config.toml
arch = "vit"
model = "sound classifier"
dataset = "acted Russian speech (Dusha)"
train_examples = 26041
gain_aug_db = 10
noise_aug = 0.002
n_mels = 64
hop_length = 320
input = "log_mel"
spec_augment = false
win_length = 512
targets = ["emotion"]
num_classes = 4
norm = "rmsnorm"
norm_position = "pre"
activation = "quick_gelu"
head_dim = 16
fused_qkv = true
bias = "none"
qk_norm = false
parallel_block = false
moe = "top_k"
drop_path = 0.05
num_experts = 8
moe_every = 1
expert_mlp_ratio = 0.5
experts_per_token = 1
shared_expert = false
patch_size = [32, 4]
layers = 8
width = 192
positions = "sincos"
pooling = "attention"
label_smoothing = 0.1
loss = "cross_entropy"
head_dropout = 0.2
residual_init = "none"
optimizer = "soap"
beta2 = 0.95
lr = 0.0033
beta1 = 0.95
shampoo_beta = 0.95
eps = 1e-08
precondition_frequency = 20
max_precond_dim = 1024
one_sided = false
adamw_lr_other_params = 0.0016
grad_clip = 3.0
steps = 10100
batch_size = 384
epochs = 148.9
lr_schedule = "wsd"
decay_fraction = 0.4
final_lr_fraction = 0
warmup_steps = 1010
weight_decay = 0.04
adamw_weight_decay_other_params = 0.05
Rows from block 3 of a small sound classifier, named by matrix and row number. Rows with one number within an expert belong to one neuron, the router's apart. Each number is 128 + 24 x the weight over its row's rms, rounded and kept within 0 to 255. All counts start at 0. Numbers have three digits each. After the name is the row's rms in percent of the matrix's.
Before each expert's rows are labels from the 100 clips, of 14848, where the router gives the expert most weight on average: "strongest on" is what is common among them. Only what is clearly more common there than usual is listed. The data: acted Russian speech (Dusha).
# router: router (model.blocks.3.mlp.router.weight, 8x192, trained with AdamW), inputs 96-191
# up: expert up (model.blocks.3.mlp.up, 8x96x192), inputs 96-191
# down: expert down (model.blocks.3.mlp.down, 8x192x96, transposed), outputs 96-191

# expert 2
strongest on: emotion: positive
router.2 100:128165111175116139094153121136096131150154120149127172126160154105139155075115138152145086104119170093098088156134164162128113183112134141157143165130131127158089150162129112166145120157129128170148157155165169138158129107092144154149175145102090143145164152136157161168127112131140142124
up.0 088:133137126123125135166161126093110065138179156113134108141130144122148128154121125175092171117136145124123086129119100104115170115137103191115110111136145144129154084125140099085094158102147135149164172150134144152145086124099122101105158146100117119166145154144098095118154146151140168135
down.0 090:154148149122176137102150152149131119150123089089112182161151126154155135191104104123133099115125119125111135126116114111177078142128123148119102062152143131101105083134167119114137145163177127078115113120128135112116170131099136140141094116149143141166129093126149184140104145159118127130
up.1 089:142147068159119106158113119109048096161080123126177092105107142126109156158131108084124113109145122155102107141152101139109157140095136097143121131140142105129130161132160145188143090091157160154118105112152157115158070130131150120141136111133148091130130116108090139150120162132118132101
down.1 094:124089189141116135128119100102098129115136143128159144094126132115141150100173090130147141154140151130158145151163107173088171125137154121109076165088156119157078111137132123107087152116130135115112107111140154138131142130150161146106137141129113096130093107137159115147135141126118154106
up.2 102:147175054150105151099125111109105110145069100095122174114095121126122138127137115135171138126164122138125161139099144164141178131096137143124125123144131064110116130140164145119111144131145120134112159102121118102134129066123118120109137183149101145121103144104100159182132152140093115142
down.2 105:141106144130121131150144081125154115115131153127121120134071113090137152133155144143115172145109102144104163159105089130140159114131153132104116166085162141137137142185127161099151169090107127112097129150079143125123105120134132149120101181159118161142157153160163133091162127153126134098
up.3 082:149110128110138114069154102115124133124189118141115110132097145123135173146127106119099119135113155076130132121111067124108135124162113115121150104164101126144161140143108152146126179121126102194145108118169147123135100148111086106131138125131137161151146088123125124102118144126090135133
down.3 096:134150166157135132139175136154116103097120138143148118142122151094075131109148149117152112180172168121139146113140143132140068130120140129131075113096122131120179138153148155151143102156101139164120104130096117131107160145087143131121147125129127164149155161124135118162145135130158149097
up.4 108:133148088100140158142166105111123160113116072141085154133109137107122132095079124131075155150111156127113078141170106106105085110162175128128124145134136130130124113148117168109152179144136157123122122127170099156160121128102122126151093143127133123073098141149131129119115127130159081118
down.4 106:134121153153131112127111139131162120074118110143124125135124120111138131147121148143078111120134122114121114152153091096166122083110085102062125119118127113121124130130136112098107113167103126087148108133141131111112142094149145158107119108129070175191152126125133095115114112119148084128
up.5 090:132099106093124143161176123142138139166111108104143143146157136107121155102133153151159117136111142132148118030151089108120136088133096167124110132114106140109090125162137102147126138108134165149128125120117118102113119107141145101134132113114132112155150058124169126121110150109108144134
down.5 085:161151131127105143172147109070147136112146106146115127147107154144139130085133108145149162139118105124183160118162148138123131101159159107098102120150154132119145103118138121121126118113104120141134163115136179162106151095107100123099113128088130122093096107132121132138125137133118134133
up.6 118:134137122108145138145137095150166108118123112138123129112124104155138129085219113151086112118113151096133090138140119112114152094123145175115122121149133104114123131105161124116155121117163115117157118132146133120172135084157098118122167124087092124200140104135115122111112117134128143113
down.6 105:132116092113175120159127151130136116138103101144103145148116142138118104150131138142098133122115128138108139156118129113155108104162122135103108114095108095098090135122113121153138159188149123081149151151145130109078113110074124126136078079121124134095079116138105142135132135126104104123
up.7 096:085074083147111104146138163112095124149133118147114132111150161182134133064102096124129106094110130127108110104151096108116166099141142141154154113132104135122152144104159113104133151123110121156168167137144104133111110099125118164126151133142130166133142104183106116131136141138106144102
down.7 092:120097141097114108144070155127072129123136115136114122129157127163124123129134082076141128135127122115144116136153173143118123138184133162154131129136157125123122101162145129121120123145120106118119145142128127139128104139133131132143147131161101132162141083121120109099092158094115138130
up.8 105:153118140163186124108167116119106133135123148141147116140134143170109147118153109131155151128099148124106132117135135153165168164091152104200168119123115117126131135115117111093090048126151122102071125155119154124106122096106108120138153132111131135134092133080143138131123155141145107092
down.8 110:165083127144155156145135117133136170166151132152113143110142132174143186115146136117103104169119126131137134161104106170098119122109111127116083110104144158157131119096110104117087151092125146109093159110121156105121141173155146131106086105120112117135115135126145145133119120115195146100
up.9 100:137102113138138186119101118175122142116157149119149148106094116167125133123094083158146133088091097154139166115109101121109176125112132198115133162128142182132143138097113082128100124132166125106172154097178106154153110147141116129108101133169107149168132112127101127169131155155137122141
down.9 099:107137118172119166141112181115150111111135126133163139139152150135128156104135069136120170156153119114130112136139142109136153182136131142106154157114109130113147143100116127102112140126104127103124142155127116128137148060149165120167125128162176142124130136152131130144194149154108157090
up.10 100:112103129146113130154142093151160144139117105137080149177140125137133112121093108144104160128133135129131122140158078098191073131119118083130095164142153128113124152160127146148134134152123145139161118097128161113131100154142110170116091125116131163099134109131153133152166146114181161153
down.10 107:151144130107139112118151119126142140137120141091175130106101130099120082116153084143122141145156181102156139121120146126122114085107136084171151154135112116146122108145179123135143129144118135116124109113143141133175111126153140160141072131090114117167144128145122114158123092136099127117
up.11 114:112126126107161153104094141094091134130115122106158114104105143116133151100139103125149127152135176114149116139120113151068112155120073133117169172117107141153148139141106147128160097108128098146124131076132122128085155130172107145122155097083184103157120081163126133129180117184107130129
down.11 110:098130111111138164138106158131143126167116106078074133190117171125108144140141149135152159112102163123131092096146161087108117115141123131174127109093123107142137106120139159139108122084098125122151118119165137118143155141101117106125097112095115162143148125150147124094116120133101099110
up.12 095:153134082099148154187153063138138112096102175147125176119117133119119170162099113166133141107150162143141157105127116175118143114106125151127118120116166122089161134099158092143109123171130133137146136152100103137161099139156111200157125130135146145149124122131161152116108118100118135161
down.12 092:121126100118126109169134123126131145161147123106167139166115146074129078142103107148104178127103092137139147136105115145100123157115133156130115171087153127147112131103128155116149161121146122122143128147146122086112133102144118133165139174171162121130134133156140106131140161122119150118
up.13 105:111115177163158176122087134161117161093177128129129108137127103129110121145148143148163170126128124133119135135148160099167115096128132182114134115082120162104169099118132144168127141105096155138133107049147115158151113131138123123126099094129134129115157135097147118105143119140133136150
down.13 106:127105100163161134130145117124162137115138121097131112124060165149157126109108147164109155100077119121129119104108110186132119111149144089149139105142131130155106127122154158132096124137132143103117115159108169147137168109129123166096142128083185133134144085146141090184130100102144138144
up.14 123:080156119157072105127111104154112111140145127154109160118133128110109127109112095115157156111146130146099100147107131135126122149134167138102112138163115127115163161111112123140150141131103074144109146146117125155151121136113143145189094135109108165110139136113162130068106121128133155133
down.14 122:122138160156108141113133125129112121113118105155114116121124075176122172185156109143174117121117138111143127164127150101122145103120120123145106102138156100119104122196154100164156125152174123092133160137145136150136136145180106131054119130142120100139146116142099117194119121130128124139

# expert 5
strongest on: emotion: angry
router.5 110:136144126128136134138128116159087109149166127169168136159113140128142179124120116123171102123138116120106148158124182157135095140082140134137145111084121096149152134159103132117118118132121093136139136169133133135139127110168163137154163160115148088158177161124173135158132108109144166120
up.0 111:123121111141147116144161135137115106159137114126117152131125118050144172126079128138116130114112148135142112128106161142146070094139162143129152121129128156125101091111078131165148134105141052145115157147117113134126120123155145121136134115120078125116132155087131144084085116159119118135
down.0 107:156090124141128118105119166151128144128085122193146135134105111105097136121147153109126135100145140097116128165145131135150112117135117138154118117134104113097126107108116120196122145165111124070123161107163159093135111109142114115178103145122113118160087126104139125112152141109138074113
up.1 102:095105083125107119151121141127145086140129127160140146166077131121114079145173119111109177151136093171100153125113135147131121109172130116120106122143138121131127137136099111179159099153130175137057089163140104120131127145132097144121146121101132109139117160152149123105147124111100124090
down.1 100:087115099106109138112125138125174121141157081114112128130139101100069142116146084075128168121120153118117110126095111091123090138098085126120110120067122122101141120125134149146136110156131117091139111154104122152136155096134153119184167125139133132113083119150125111149113178113136143167
up.2 098:128135138171086178144140129091126115156118132096162152124152076140151116111141146141131144086136174121119130101141151123110162131085125140138170124145107119154087116113158107147133090144128144127146121152149092118119102109152054119173091133104142119177157118142110097144159128102103132119
down.2 093:128095098166094135076137151134172163155136168092164106137105127137159099115118134116152123122159162138091105136085127145145112112140103092113143148131106126138102095094175156182150141136155116145109156145125109147121111082140138113129083135150113139170134121143107125081064109111123112137
up.3 114:091141139121136150153150121100114152124134149118131115155111091136133126151131146107119159191088126121144108137121144136128178101152105176096167135125141141113183106128107167090171141109132098146134113084129150125117107106097143124137130122145132118160158124112115129116149106144134102158
down.3 105:126160112171161153095149110113143121159137125113121121106197114100135150152108119141161133158083092154158111178119125108113104137131160104144115132125120117170095149158140160142148150107103165096112117147129146102095142163109139124128156124142120138137104141108141135122128162098108108090
up.4 093:137109136152111112117176148124146116206111147128117136149167088095179110163139168094102161139105133122167138127121164080131084163174129143122129167137126094119144059134143105147113098124182111099168129116132107115104133108094134149149120095113117123110205146111137141135153119119086121105
down.4 100:116126127175133143077109163128128133129109140144114071125105105144205120126102113129131089119140156074129130134140162152138160145126116085142195148102115140128149107121136116105140114131121092115139153130148147155110131100107122170136073127120108138113138143126159105176116125132123103087
up.5 104:122146094117156110116141115122138064118111147107068125125134137108197136105102104150135103155111152115163156133126133116151147142156168102145130104133167118104126075172097128131124145122162132136135125104112133137067106128075127127129148149153177140108102162172186144132125092134138131127
down.5 094:147127093075141108147161125181124144130122128176122136135116095133111133155119140070116116116107098117156081114084146138131160152129194105189121097142103105107144136139130086095123116138163135090134149140144129142101129133125137153131141104166165146099114106128078156112134102117097132131
up.6 107:199111189166136155117087081147095090080134090146112088116168128112147154166110141142121131160134112083109137072109126122141091128147111091138158061102149133142124149126123141045151143103142099160106124197125148122146119141119141125111089135111143115110113106150146098111110127139111127158
down.6 102:123071175106143146130103100133107145126114144129131149138149145127163150102128128111100082103176136156176114130157114142133156133086146101192141135089132117168129104120107124112130136105150065094147133137100120142128150131139111086144124121144149147101125157118147141145123089164166106121
up.7 092:148114112163116144104104119146102156083164182108164098110143192104083133108140149120126095100125097147153123155130084136106124132158134114120113107131076162145165138113150133111154102133079124126141114140143083133140130159117097149105115140128082103098113158113114128097142087130115112142
down.7 100:109121156102092145187131164166115130085071119120148126128124142138133148168112101070138157122147130134166127148176089127139105115085128117110149150140142157153102144153133083141111093168126151134141172162106157110145137107114102145153147138118125131170129090149097176126168126143148121135
up.8 088:100155172160140115156108156152157107114110141148107063131157141140130176137094154136128144082135124139164147160152150096164116131153126130115145150116133090108157112131137180170143145071091127182110132127112159111112119182140114096157114126135103116118142141110145111155135111154098137114
down.8 097:104159102144125100170110127058115128113141129135088103133147128149099149110169122110162139085087115144095148105112142195125125117112164123167112142119127109132128125119107146134067118102132151114163151118147174134113154142083105129152079146078116136093106102102117122140168132099153165108
up.9 107:099106135175137139106116172116090125141135130176126100130091114105124142117149141146132152125171098162156168094110111134136086140140135168080154127087161149145134137121156157139182161171138122093084102116100107105115132146107131135091098158158126118123158133115140110107160115111123109111
down.9 106:127116147093108136138175128121120109168134193125166104107177110108189144127135096139110106144115114121088119136095121092147137118163141136121110170118138142146100126108123115124148162124151083074140138173168142117128128077133160124139146146111154095099127118126158148106066108134123170156
up.10 110:155130086146134105167144130131134131116144106170164082090146127130151087123133146134127177146162123157107126089150123102174171130156148106132137123122080161162133100125120091080115145137148131140103185108102156131140117165154128135136111171125159191112103145158158105135131132151171134122
down.10 106:142129135108096108141114088144115142113181138117135122185101125120144126129118127103115119120088112088123154166148124177152072115136129168133160130144115121131089138160123147088129168092167119159140154111135151128147134147139141128123143200104128113117137182159136159167134139134094133159
up.11 101:081154165126093124147095097160161121156110168091147107107133097178096142184156127167131112136138146103108091142153112180118135141148143123128134145182099113114169088167094104120151161108075126142127136137099142168086110116100153152130099141119132124079158093157163141100110130114111160156
down.11 094:109141143155170086092152107121131116111143114134114112146131111148168136131098133130129115134098103128096156135106114118116118178164091111151100159091121145091150154092157129157114103139114134139149127127113071160104129113117133126138158144140158186077138179113096090126139118115098152092
up.12 094:109124155167151120168118141120123107120101141118097110162139081112126094104143137109118160150163102192145110079126097110140113145115150125129123155128115118153133131111177099188120129088151123127112146104144096084102152117141140115135133070148146105095131128160118137155138131133134142145
down.12 094:111109135102143131104125103122143149150162101104139122106109145080190091113129105107138102105147187104122182125158104169124104140090113113129099152114167127119058138159130114120121130141153116123119081120146190090164121138143122113171105152129128111147135114143146152128138135090118127162
up.13 091:136128151096108140138137092124130144163060141126116118110119116118127173140112122137154149136126117125144180114151122163103137181137120123135141151135100137130117135118111095177168121132108127107130087097133131133073089144164134102101106157171145113122165181152163123133164095144169156143
down.13 091:135093118116154139108151123137135147171144131153142140156152122121140095137139140089107149158121105160115103119173106118114128125121132113111099116118064113128137177154117111158127157136128094136131088133124129120104196083126148131154151126108157146110150129114150110121130152143133119158
up.14 095:160106104126137112169093145089129125107154137101130105111115152141116165135113105113151160078098135151133172115116102062148119132153138126159108086113118166113160072149117153153140147145124148067147146172126121119144155140121139094149117094149135136149112082129144108163117137135160176139
down.14 096:117148108145111116153144130109183134119111113081150101106114133125137121107145111108175158133111122107197081187101144101093147132167126038157095133143143103153098139144147132123142135109075128111134104128141147132134165119078122109134111129141135142119146137113101110164127099127134152157

# expert 0
strongest on: emotion: neutral
router.0 109:152123103142138152081149127143140125143134143146169079146121134094173105114108142123123109122093138123111146151111161101138115113126147135128166120091113112156113151133102094175117167151140123170166124171138135165126160083168131131143118131122098168147120164139148156121133098115159118183
up.0 100:128130177121157118108100146147139116079162133098129060095112058098114116110134096158098136124094163105110150116116096127117107145157156152081153150144090084114144111171121102100116128126158099136153123169127127127135102173131136142102088142157095179166128124123142098130106154162123095124
down.0 105:149126142054111121148146118123088100135135112142121113158151104108114113150122135150130162122093126092169111123168116134083121134116140148103073128169102097138177135169119129148138170137118156146132089158140121187121144082114141098112101143155153106109117145143143139126149149093147121129
up.1 092:142127161160117138121107173145126147141119086148107117079116174126155148102108111079118139162097136147120141097125126132136095108133056160087118138103132158117148127120123139115138156127146092111190103149110165127100114112150104143118162083127151148141165167148163167125157141110141172086
down.1 092:142139128118108118153129136191114124135098101117117153124145129147111104117120147115116122121105103149131147129111118150133137105131133109152121144169148121126130125144111101105109130078117097110106170143147153080116117155167115106111117168142130096122136095108150124114204119127119149118
up.2 116:127149083100153197119135139119126138069126109123176120084069099129092139104105092127085105132108111106141167134132120115102143119095116131123136149176133122138150120173130159164133110129124166147146100111155150121104168153106152137138160107158128130134167149119150150107123141121130120108
down.2 102:128104120112133109111139116121098151133131136115075128136154136135124117120139126154120123160109127185146144099134160129116099116142077132130114137166110130177124108161143167137091154129103137108204124175151125113097137127150090109096143121175122100114165151133124119137092148107079108056
up.3 093:145142151131148120107115121101124123144125151114157109087110161154115099146166122093149125094141129133106113109143169185160135135111102161094164156141117111160140101109128108171102121094144121100122124159123108096134131136173149159132174098088145121100164146156091113123094126188138097124
down.3 097:156108160120139156110151125082096179083103142162120147131164073139116140088121155124170171134130168151177142111168117161124130101124157157157110135104147171086089153155115118116151133141118123134125086167179132127119101143119104107136141133153174119154116132130170078127113108135168109162
up.4 090:112085108084103073113123120090137125115150115185080100103139174152100178115120113141113094167115093141119119077144136206133108098135102148163113181097141132128165111139121153096129155117077137108110098100138118151128137098099148139138119179131132081133118084154133152150147181125145149117
down.4 103:149129154142141126144159115090157112097166092174101135126070124078116095132144175132111111119140127129137135138167105114111133130122129126125160165102140108120134077144124127143139099116130110110130107136111169138152162148120167183122113150121154138080158173136158144113109147166192133146
up.5 112:099118090151116125140115115151165168096158109118123119103139093115073139126138144149121171150092154167138131154110154140177167152147150155157161114123090149140083146111121129096121154133118122090152103116138163115122142112173138070164156109124137154107130117124102136111141129101110156123
down.5 101:124114159117152153095085086139138144119141134141129146155121116123166101100151142143130162088115149119163087179119130098094167130120138133146127142071122144161089127162108091090140124142117123137160044129140168161120147159161114106104184073129157123154107146127077121145095092105132166120
up.6 075:119133137101096187146106075114192120150129101103128084127157099102130119131071079109118123145107088137155143127134156137158155126161136094148117161120117138118086123086134118145150166148135115141127121104073121116132134136113131121104110141178104163141171120110131094123096161153106111096
down.6 092:117127093137144129152155126133125165134131131088134104127109134125141163147132130086105152130118126169102137164125150136101098129158132137126162127118125111122165095129123163112127091136138115065169121106150145154101108158087138134135108121103131099141148198104136151106129142093118103121
up.7 098:119112134125099132164149135125138163108147173137078155139175153119074195152139132131124110104124148127146096124101158105130088120125157140090105071165100096116147128137110119139135105118136179096118141160170123122142134094108127134145125087173094126110101108168172123109155140138093107133
down.7 098:177102114203138165135138118118150136141117143111105173119145123111105154085134095133110097136130117146136121137154143133124149158076155141098160141120101159126146173163103151120125124086133133131127097128110095135135103105100099114173123181130144135131070152115181102173103086105109105122
up.8 078:105136151131151122145105175145134146140146112111099068147154137144143145137121120103052123105113115172108107145127175095152153130160121140188120129110094119154123128094169102106113128119139135112139087115148130151125108147137116165122147164154128171109153110144180148143129116118128128119
down.8 090:111140108133133110149106098106126150137141111123112135139150135123109107110127155144134162132107163146124117084123109119164119137099112129148111149141112120156167113150131096118056156098147211126158086084123164146109112149122083079125178148122131163116166159115130154114109146182123118101
up.9 093:167144127091094091115117115061198157147183141085134144135100159140142120147103098138157128104145153149129144117089129083189172110107130096099098149124136118098116093138140078118098111169142156119137112147140129099118151138094103144138094128103110131175106138160131104126102109135109143110
down.9 099:103115129167103102143112128129136134153123168097132176098084106112131134150136118101106129162081151120122099084089160115182158135137134122078131142117152118135159168117116130113124118122140169132102108167106087115083151148130159120116099133142089072125121126091142108158154131130147110148
up.10 107:159151150140161159171121120132109102107094135145079146146140094169148129149160113138146142165146185126111204142146126111129122120158138093167144171143106131124168108131151140153117136120154120122124110114144152136086143102114113119116132138097081164118155154164143114168119138130111098091
down.10 107:135122109081185152173120122140124126132137198114125107123108131141105109159082150126135117109103162109121146104146174128099137111175113144151113133138136124163125158136140141137167092158136116141142099125137148134163137151135087127139144116103141103140084149091149134083148138134085134128
up.11 089:177084147123141140095125124108097094114132115124117068138146121142077132119120086129154134156132089119153117127135114098123124126128086126089120191135147135119131108131151148150131171123119190106143152150111134072132176139123174114122188124115130146100086109112137145104146080158111112096
down.11 094:113148096111138170158112133170164100144082112138131108152081146144134106134151120140154079140106118129143160103149127162089099115135135107146104111158122129108150143098108099121130117145168135126143141153131108124131137101148082117135125128139107106108157126157104130110101144138126148088
up.12 085:123122159142136106127115075152117084122164146152152161111134088146173167152141097103124178157153095166119174129143114113074142106137125156124143126137141163099088089180155126093122096127128143163110151105140130140089139129114122140163117116158139111102094092133113125140118139134158120099
down.12 095:131165132168148145108130087143153124099127122145125107133140169124119067189142110127191112119157118092144111122128099110140114138123106098126133202137164156164136130134116166157135115130125161139140168125120154149139099148150077118134130126119115124111106109095149148122110166159117162148
up.13 079:113091125155126141094150064102115135138129113097080091160151106170140145142085120152091117099143171137126084129106105126199140076118120117210100124125126128114115108113096141085128119111115112093145127085135167086161139142112144142101140102104089130143106135142143130134141144155139109108
down.13 087:117130090151137137160108112119152156114095109132149100138109134114157100123101124124110155119128117177077084148138087170116110093113142136114160162132141110127159121122156120133108098148118095095173099142135149110111126126107116139163102156082090151136093120130101133113111148118140157083
up.14 100:155146103148119146087150144168120134114130123173138123111128144106098154104111138070087141110151115123125169138143141127107134107115166129106130081104140138104141126178167135165130148134138106119140117117093122140122073089090108092119127155158149124103152145081135099128074146155169077182
down.14 096:131109093108144126109172142106125103136121120134123145096125162145112088077104143123138126163084123114144108165123125113136153142150116160170141125153157139124149110120105099074147190130123117110104127083131115115141093161139105135101112122161159110112143109185090123141114139148137131134

# expert 1
strongest on: emotion: neutral
router.1 091:159141131134137133093120110165138143147152150155161150159132138076139174125103151166140089124136116080082085128155123153143113113115126110148132163115142119156093147129125082160116143144112117152149158152136141170154127128120164126164148167121089093152151148127126155136159102136162111155
up.0 086:120136106081125093122150119129126117150122160133115152126143160125121171102105130156123111156089107133114121101097141132147124118120167100143091122152132133123064192155117139106141120119101165105095176162130143155122122112132142115102129127130103134131113151109158171114102097160113136106
down.0 091:185114134146120145131117118129114132098158114134098172142144143164118068147140141155124148125163141156138126107134105141133132127120181151090121106130098181118090088146086142096112155150103111106152157103178138167128192121147119114146130116148120114085124175137112102149150100111137100134
up.1 114:134114106138116094142131161096128126088103126167116133153112143088105130153097126110073164101135110117125138111134134166091150149128169078073120102138131149134093145100122133156143119113170115130111091121149118151119122105118152123098093148116134133104143117127089124133111111096132138115
down.1 115:133106123112125142166153116150120131130147135138120118116140156178131095133137118090137109143100114110140116134163139110102132136124128130088131142116128110108116102133113108134141136127127141090157157156130167142096103088146094132135093088161118163148115116150077146139172089081099150091
up.2 078:161152155122141127123088138119103152111139126123135162152137115095110086142148125129174116143124114167152120076136105121129138129156137104162113108155134106096135161134150139080087071121109164153106080110145106093139157133095120142112145155138139120107144157152104139117134124110117145110
down.2 095:145099152141143179114115101128112147133109122155141103107148157115078134116156100141107128135117137143140123100131104102199131120152045101145150148097172114111133144144130163083106170130128100141084115160140098130157163118162119132133082121118085089143119136140097149131094114142103163107
up.3 108:161134144103172077125167161127135141144146137154114156109153138121146114045127144116140129157178118105096095092147124099095073127099118125126159147111115135150123173141145107123139162122154128126114099137101116151143127111132119088179110129167105168129079107127148176137151122171096119116
down.3 101:126108139155156097117151179103104102121109104138111098167108157118149094093139151122185124126116120119144138096134140138112112150134126143116114042143128121149137132124155132116138148118143118080117114139129130089165091127170125092134136144140133142150098173090128142153095119138127133145
up.4 116:144117136146167132106101079093121107161137117120145112100154123110119133157130124106129116121135108153129175133173135147084158052117143146182127182072105118106086160125131114121139127121159142160129142121124130140113119093097119138092115103151081137175101103141142115124131129140124111118
down.4 115:101108130092113099119143092123115082124136115128076121151093119081147096201099132152130161178178149077098115123136127131137132112084134111127114142130160111113155156139116133114131164156124133134134114110176131104119116128108123112110105138123124122137139117131109165113115098127138149196
up.5 104:131149102119149123154098132146094127133167132100151160134122107169127123140063124175173122109120133107137138120156137110118097132176140130057100121136131134166138134161135103083126120121089118128165138112108125134093143097109136143110138105106150139113117137145147128151139124107105113127
down.5 103:172141119132161148130101149132114100123169159076152126119145104118113149126134151102108123124112133111127123150144122148085134129173176151149110113116131160131106191121107109109099147095091132122100092134109154123119114115130125110119169083078139138143125072175151146155083107131113113124
up.6 094:121146126136156130149093142126170123122113142076098112116143153182099102101131141111121133133117090119091107122126188077117160115182143160119117149095139141087122122125130155126166148146128117147144155131159092135117115098161167122105112175116098136154172150116099117133124148139104109139
down.6 093:051118134094118100149136109100109159118133143149128104133103142145124158101105146137141108105134137146139135138155133124125111123125138138136093159133105089115155097107124169099105146131128170128154145148134127098131091154161131110154078082115086123148149153138082126155157133145072115125
up.7 115:162116134072073104088138127099118143122119150147086145128114123091146112138113114115079214162105144138121126147160120077128175086130146110158110146108139108180140087135109148147127092130147122099115146115168159136078128152144150152177110120156113102121122130122109178143108085155160165111
down.7 106:130140118119101141094129119129154097138154120104131117136134114108130145122134135141135119119174119155163143138150164109073134119123121149104154151186127131088127114197098152109107155133133180075087123166124128152159156111162113112154144119187132150120132179142116114170146074111148110118
up.8 098:113134118143091105142128131103128120163115166139110140114148116157103120164106159138110081103148140152136132099115134110128108118181125104111125122124089136173128125146128099117193120134172145089152134114105156158159138158103130144111084179132114132100081173096154098174154143109122141140
down.8 097:157111170112112135160119150141097153126136147105115166157145120145130113165146118131111098169100118142138132165158130134137168138155145132134127147148093156123155105136132094158141125110072097139078149164143142131155156129162100118127139102119145137124100126107160170111125093139111143133
up.9 087:120140158143137158164161168124152111086128108129125097098062136112094121126094137141134105123138113129149123180116168101140120130146117123113147093142108148118147169109108118121133142102088132110119083131137135121114120116180134121161126104122156131117143102146111171132153100150105109144
down.9 098:091151124158136136088139131111106122115115106144153117100100156092116179105143110109156104134096085087160132137121177103137122100123146136118167127151116156113134093143164099201126130157137147118128104123163126099076106106113115143104145088148154137154120087131116116121137153136123130101
up.10 095:148111115143151097119126130169096126123135143145155133124150082129150113127158114123099140142092153142105141164138107112120109141125138142106102124140160141135155130136125118063129161126171140111106144130161130139114093109140143129154156124131158147111115093091132128074104136103137105100
down.10 090:122169133097117148132099122091117131127140118182124126102132148127119126118128114130086144122164121116132108136127162105181110118139098137145140131123093163122116158120127151123137144147132089120141097143165154139153145116136157108133095125138088127108135171110120121127067132141067111102
up.11 099:189114121107130139106111139081104124103144151192190118135136168129082108112112147144094079116110104156094147129148170106081142125113147111115114142103162111149121080113148112094133132167091135141117133093121113099133123113117111108150115104131115130097140129166140105133156139159148156128
down.11 098:145112106138184153101112144099119096082126107137099146109147099157071132135084074174117133144080118145077156127151162105144135134120109148130087116126122143125145160158135137150142134160149084113166127150184162136156164163082169095121103110110135156176136144169120176136140134153128151103
up.12 113:142149093117101116096151154132141122132118135118146133093093160162132139078120133142108129092121165141110157142145148105116139139078129122151105113148140124129104115112141111147170132112111140144071135147133120131130075114108150133168111160129090111096110110157141112112119084116109085134
down.12 110:183147082089118128162084126147136109155137130125114148197129135141128133127103080110088117135177106142105122158089140117139136096110078119164119107134104128131147127135120151138142101121105100136106105133120140137112138150106122117100160181191167108109112127125139134117132099112146178120
up.13 097:108154135116157167048124125128143121141120090144107146097159148121098119131114081169147137117099103155167129097094116136106100151136121108100116171136123152113130131148116125146133092155159116158141166105141129139116121129139121158085073152116127132134184113131152112118141126138124158085
down.13 093:131151103127150120132110109145115148123107130148132127117137124141149147100136114137105137136065097123105137172104159086103134071133134156121163125111146121125175185135114159127110153130082109089163124094147096102125168098172108103129150165071117125121177094135070110105099140141094097119
up.14 100:125139112144108139083140128114124177116139178120144135149143102121122118169129125122127117142147114143129142118117176130149098114120127110080132136112088152150101105111148170118169092148144115125146155120151116082198090174095079126153108100116077157131128116122154142133111140121119157153
down.14 098:057120174104100116151141109119118105115135099086132102127160157167126111137145076138144113116116109169123134131131128138126120143152153104113118133110146131156099179184147130139135142141164110152157154102104124106111128127129141160128127103158142153110121122093132112103134157125149144115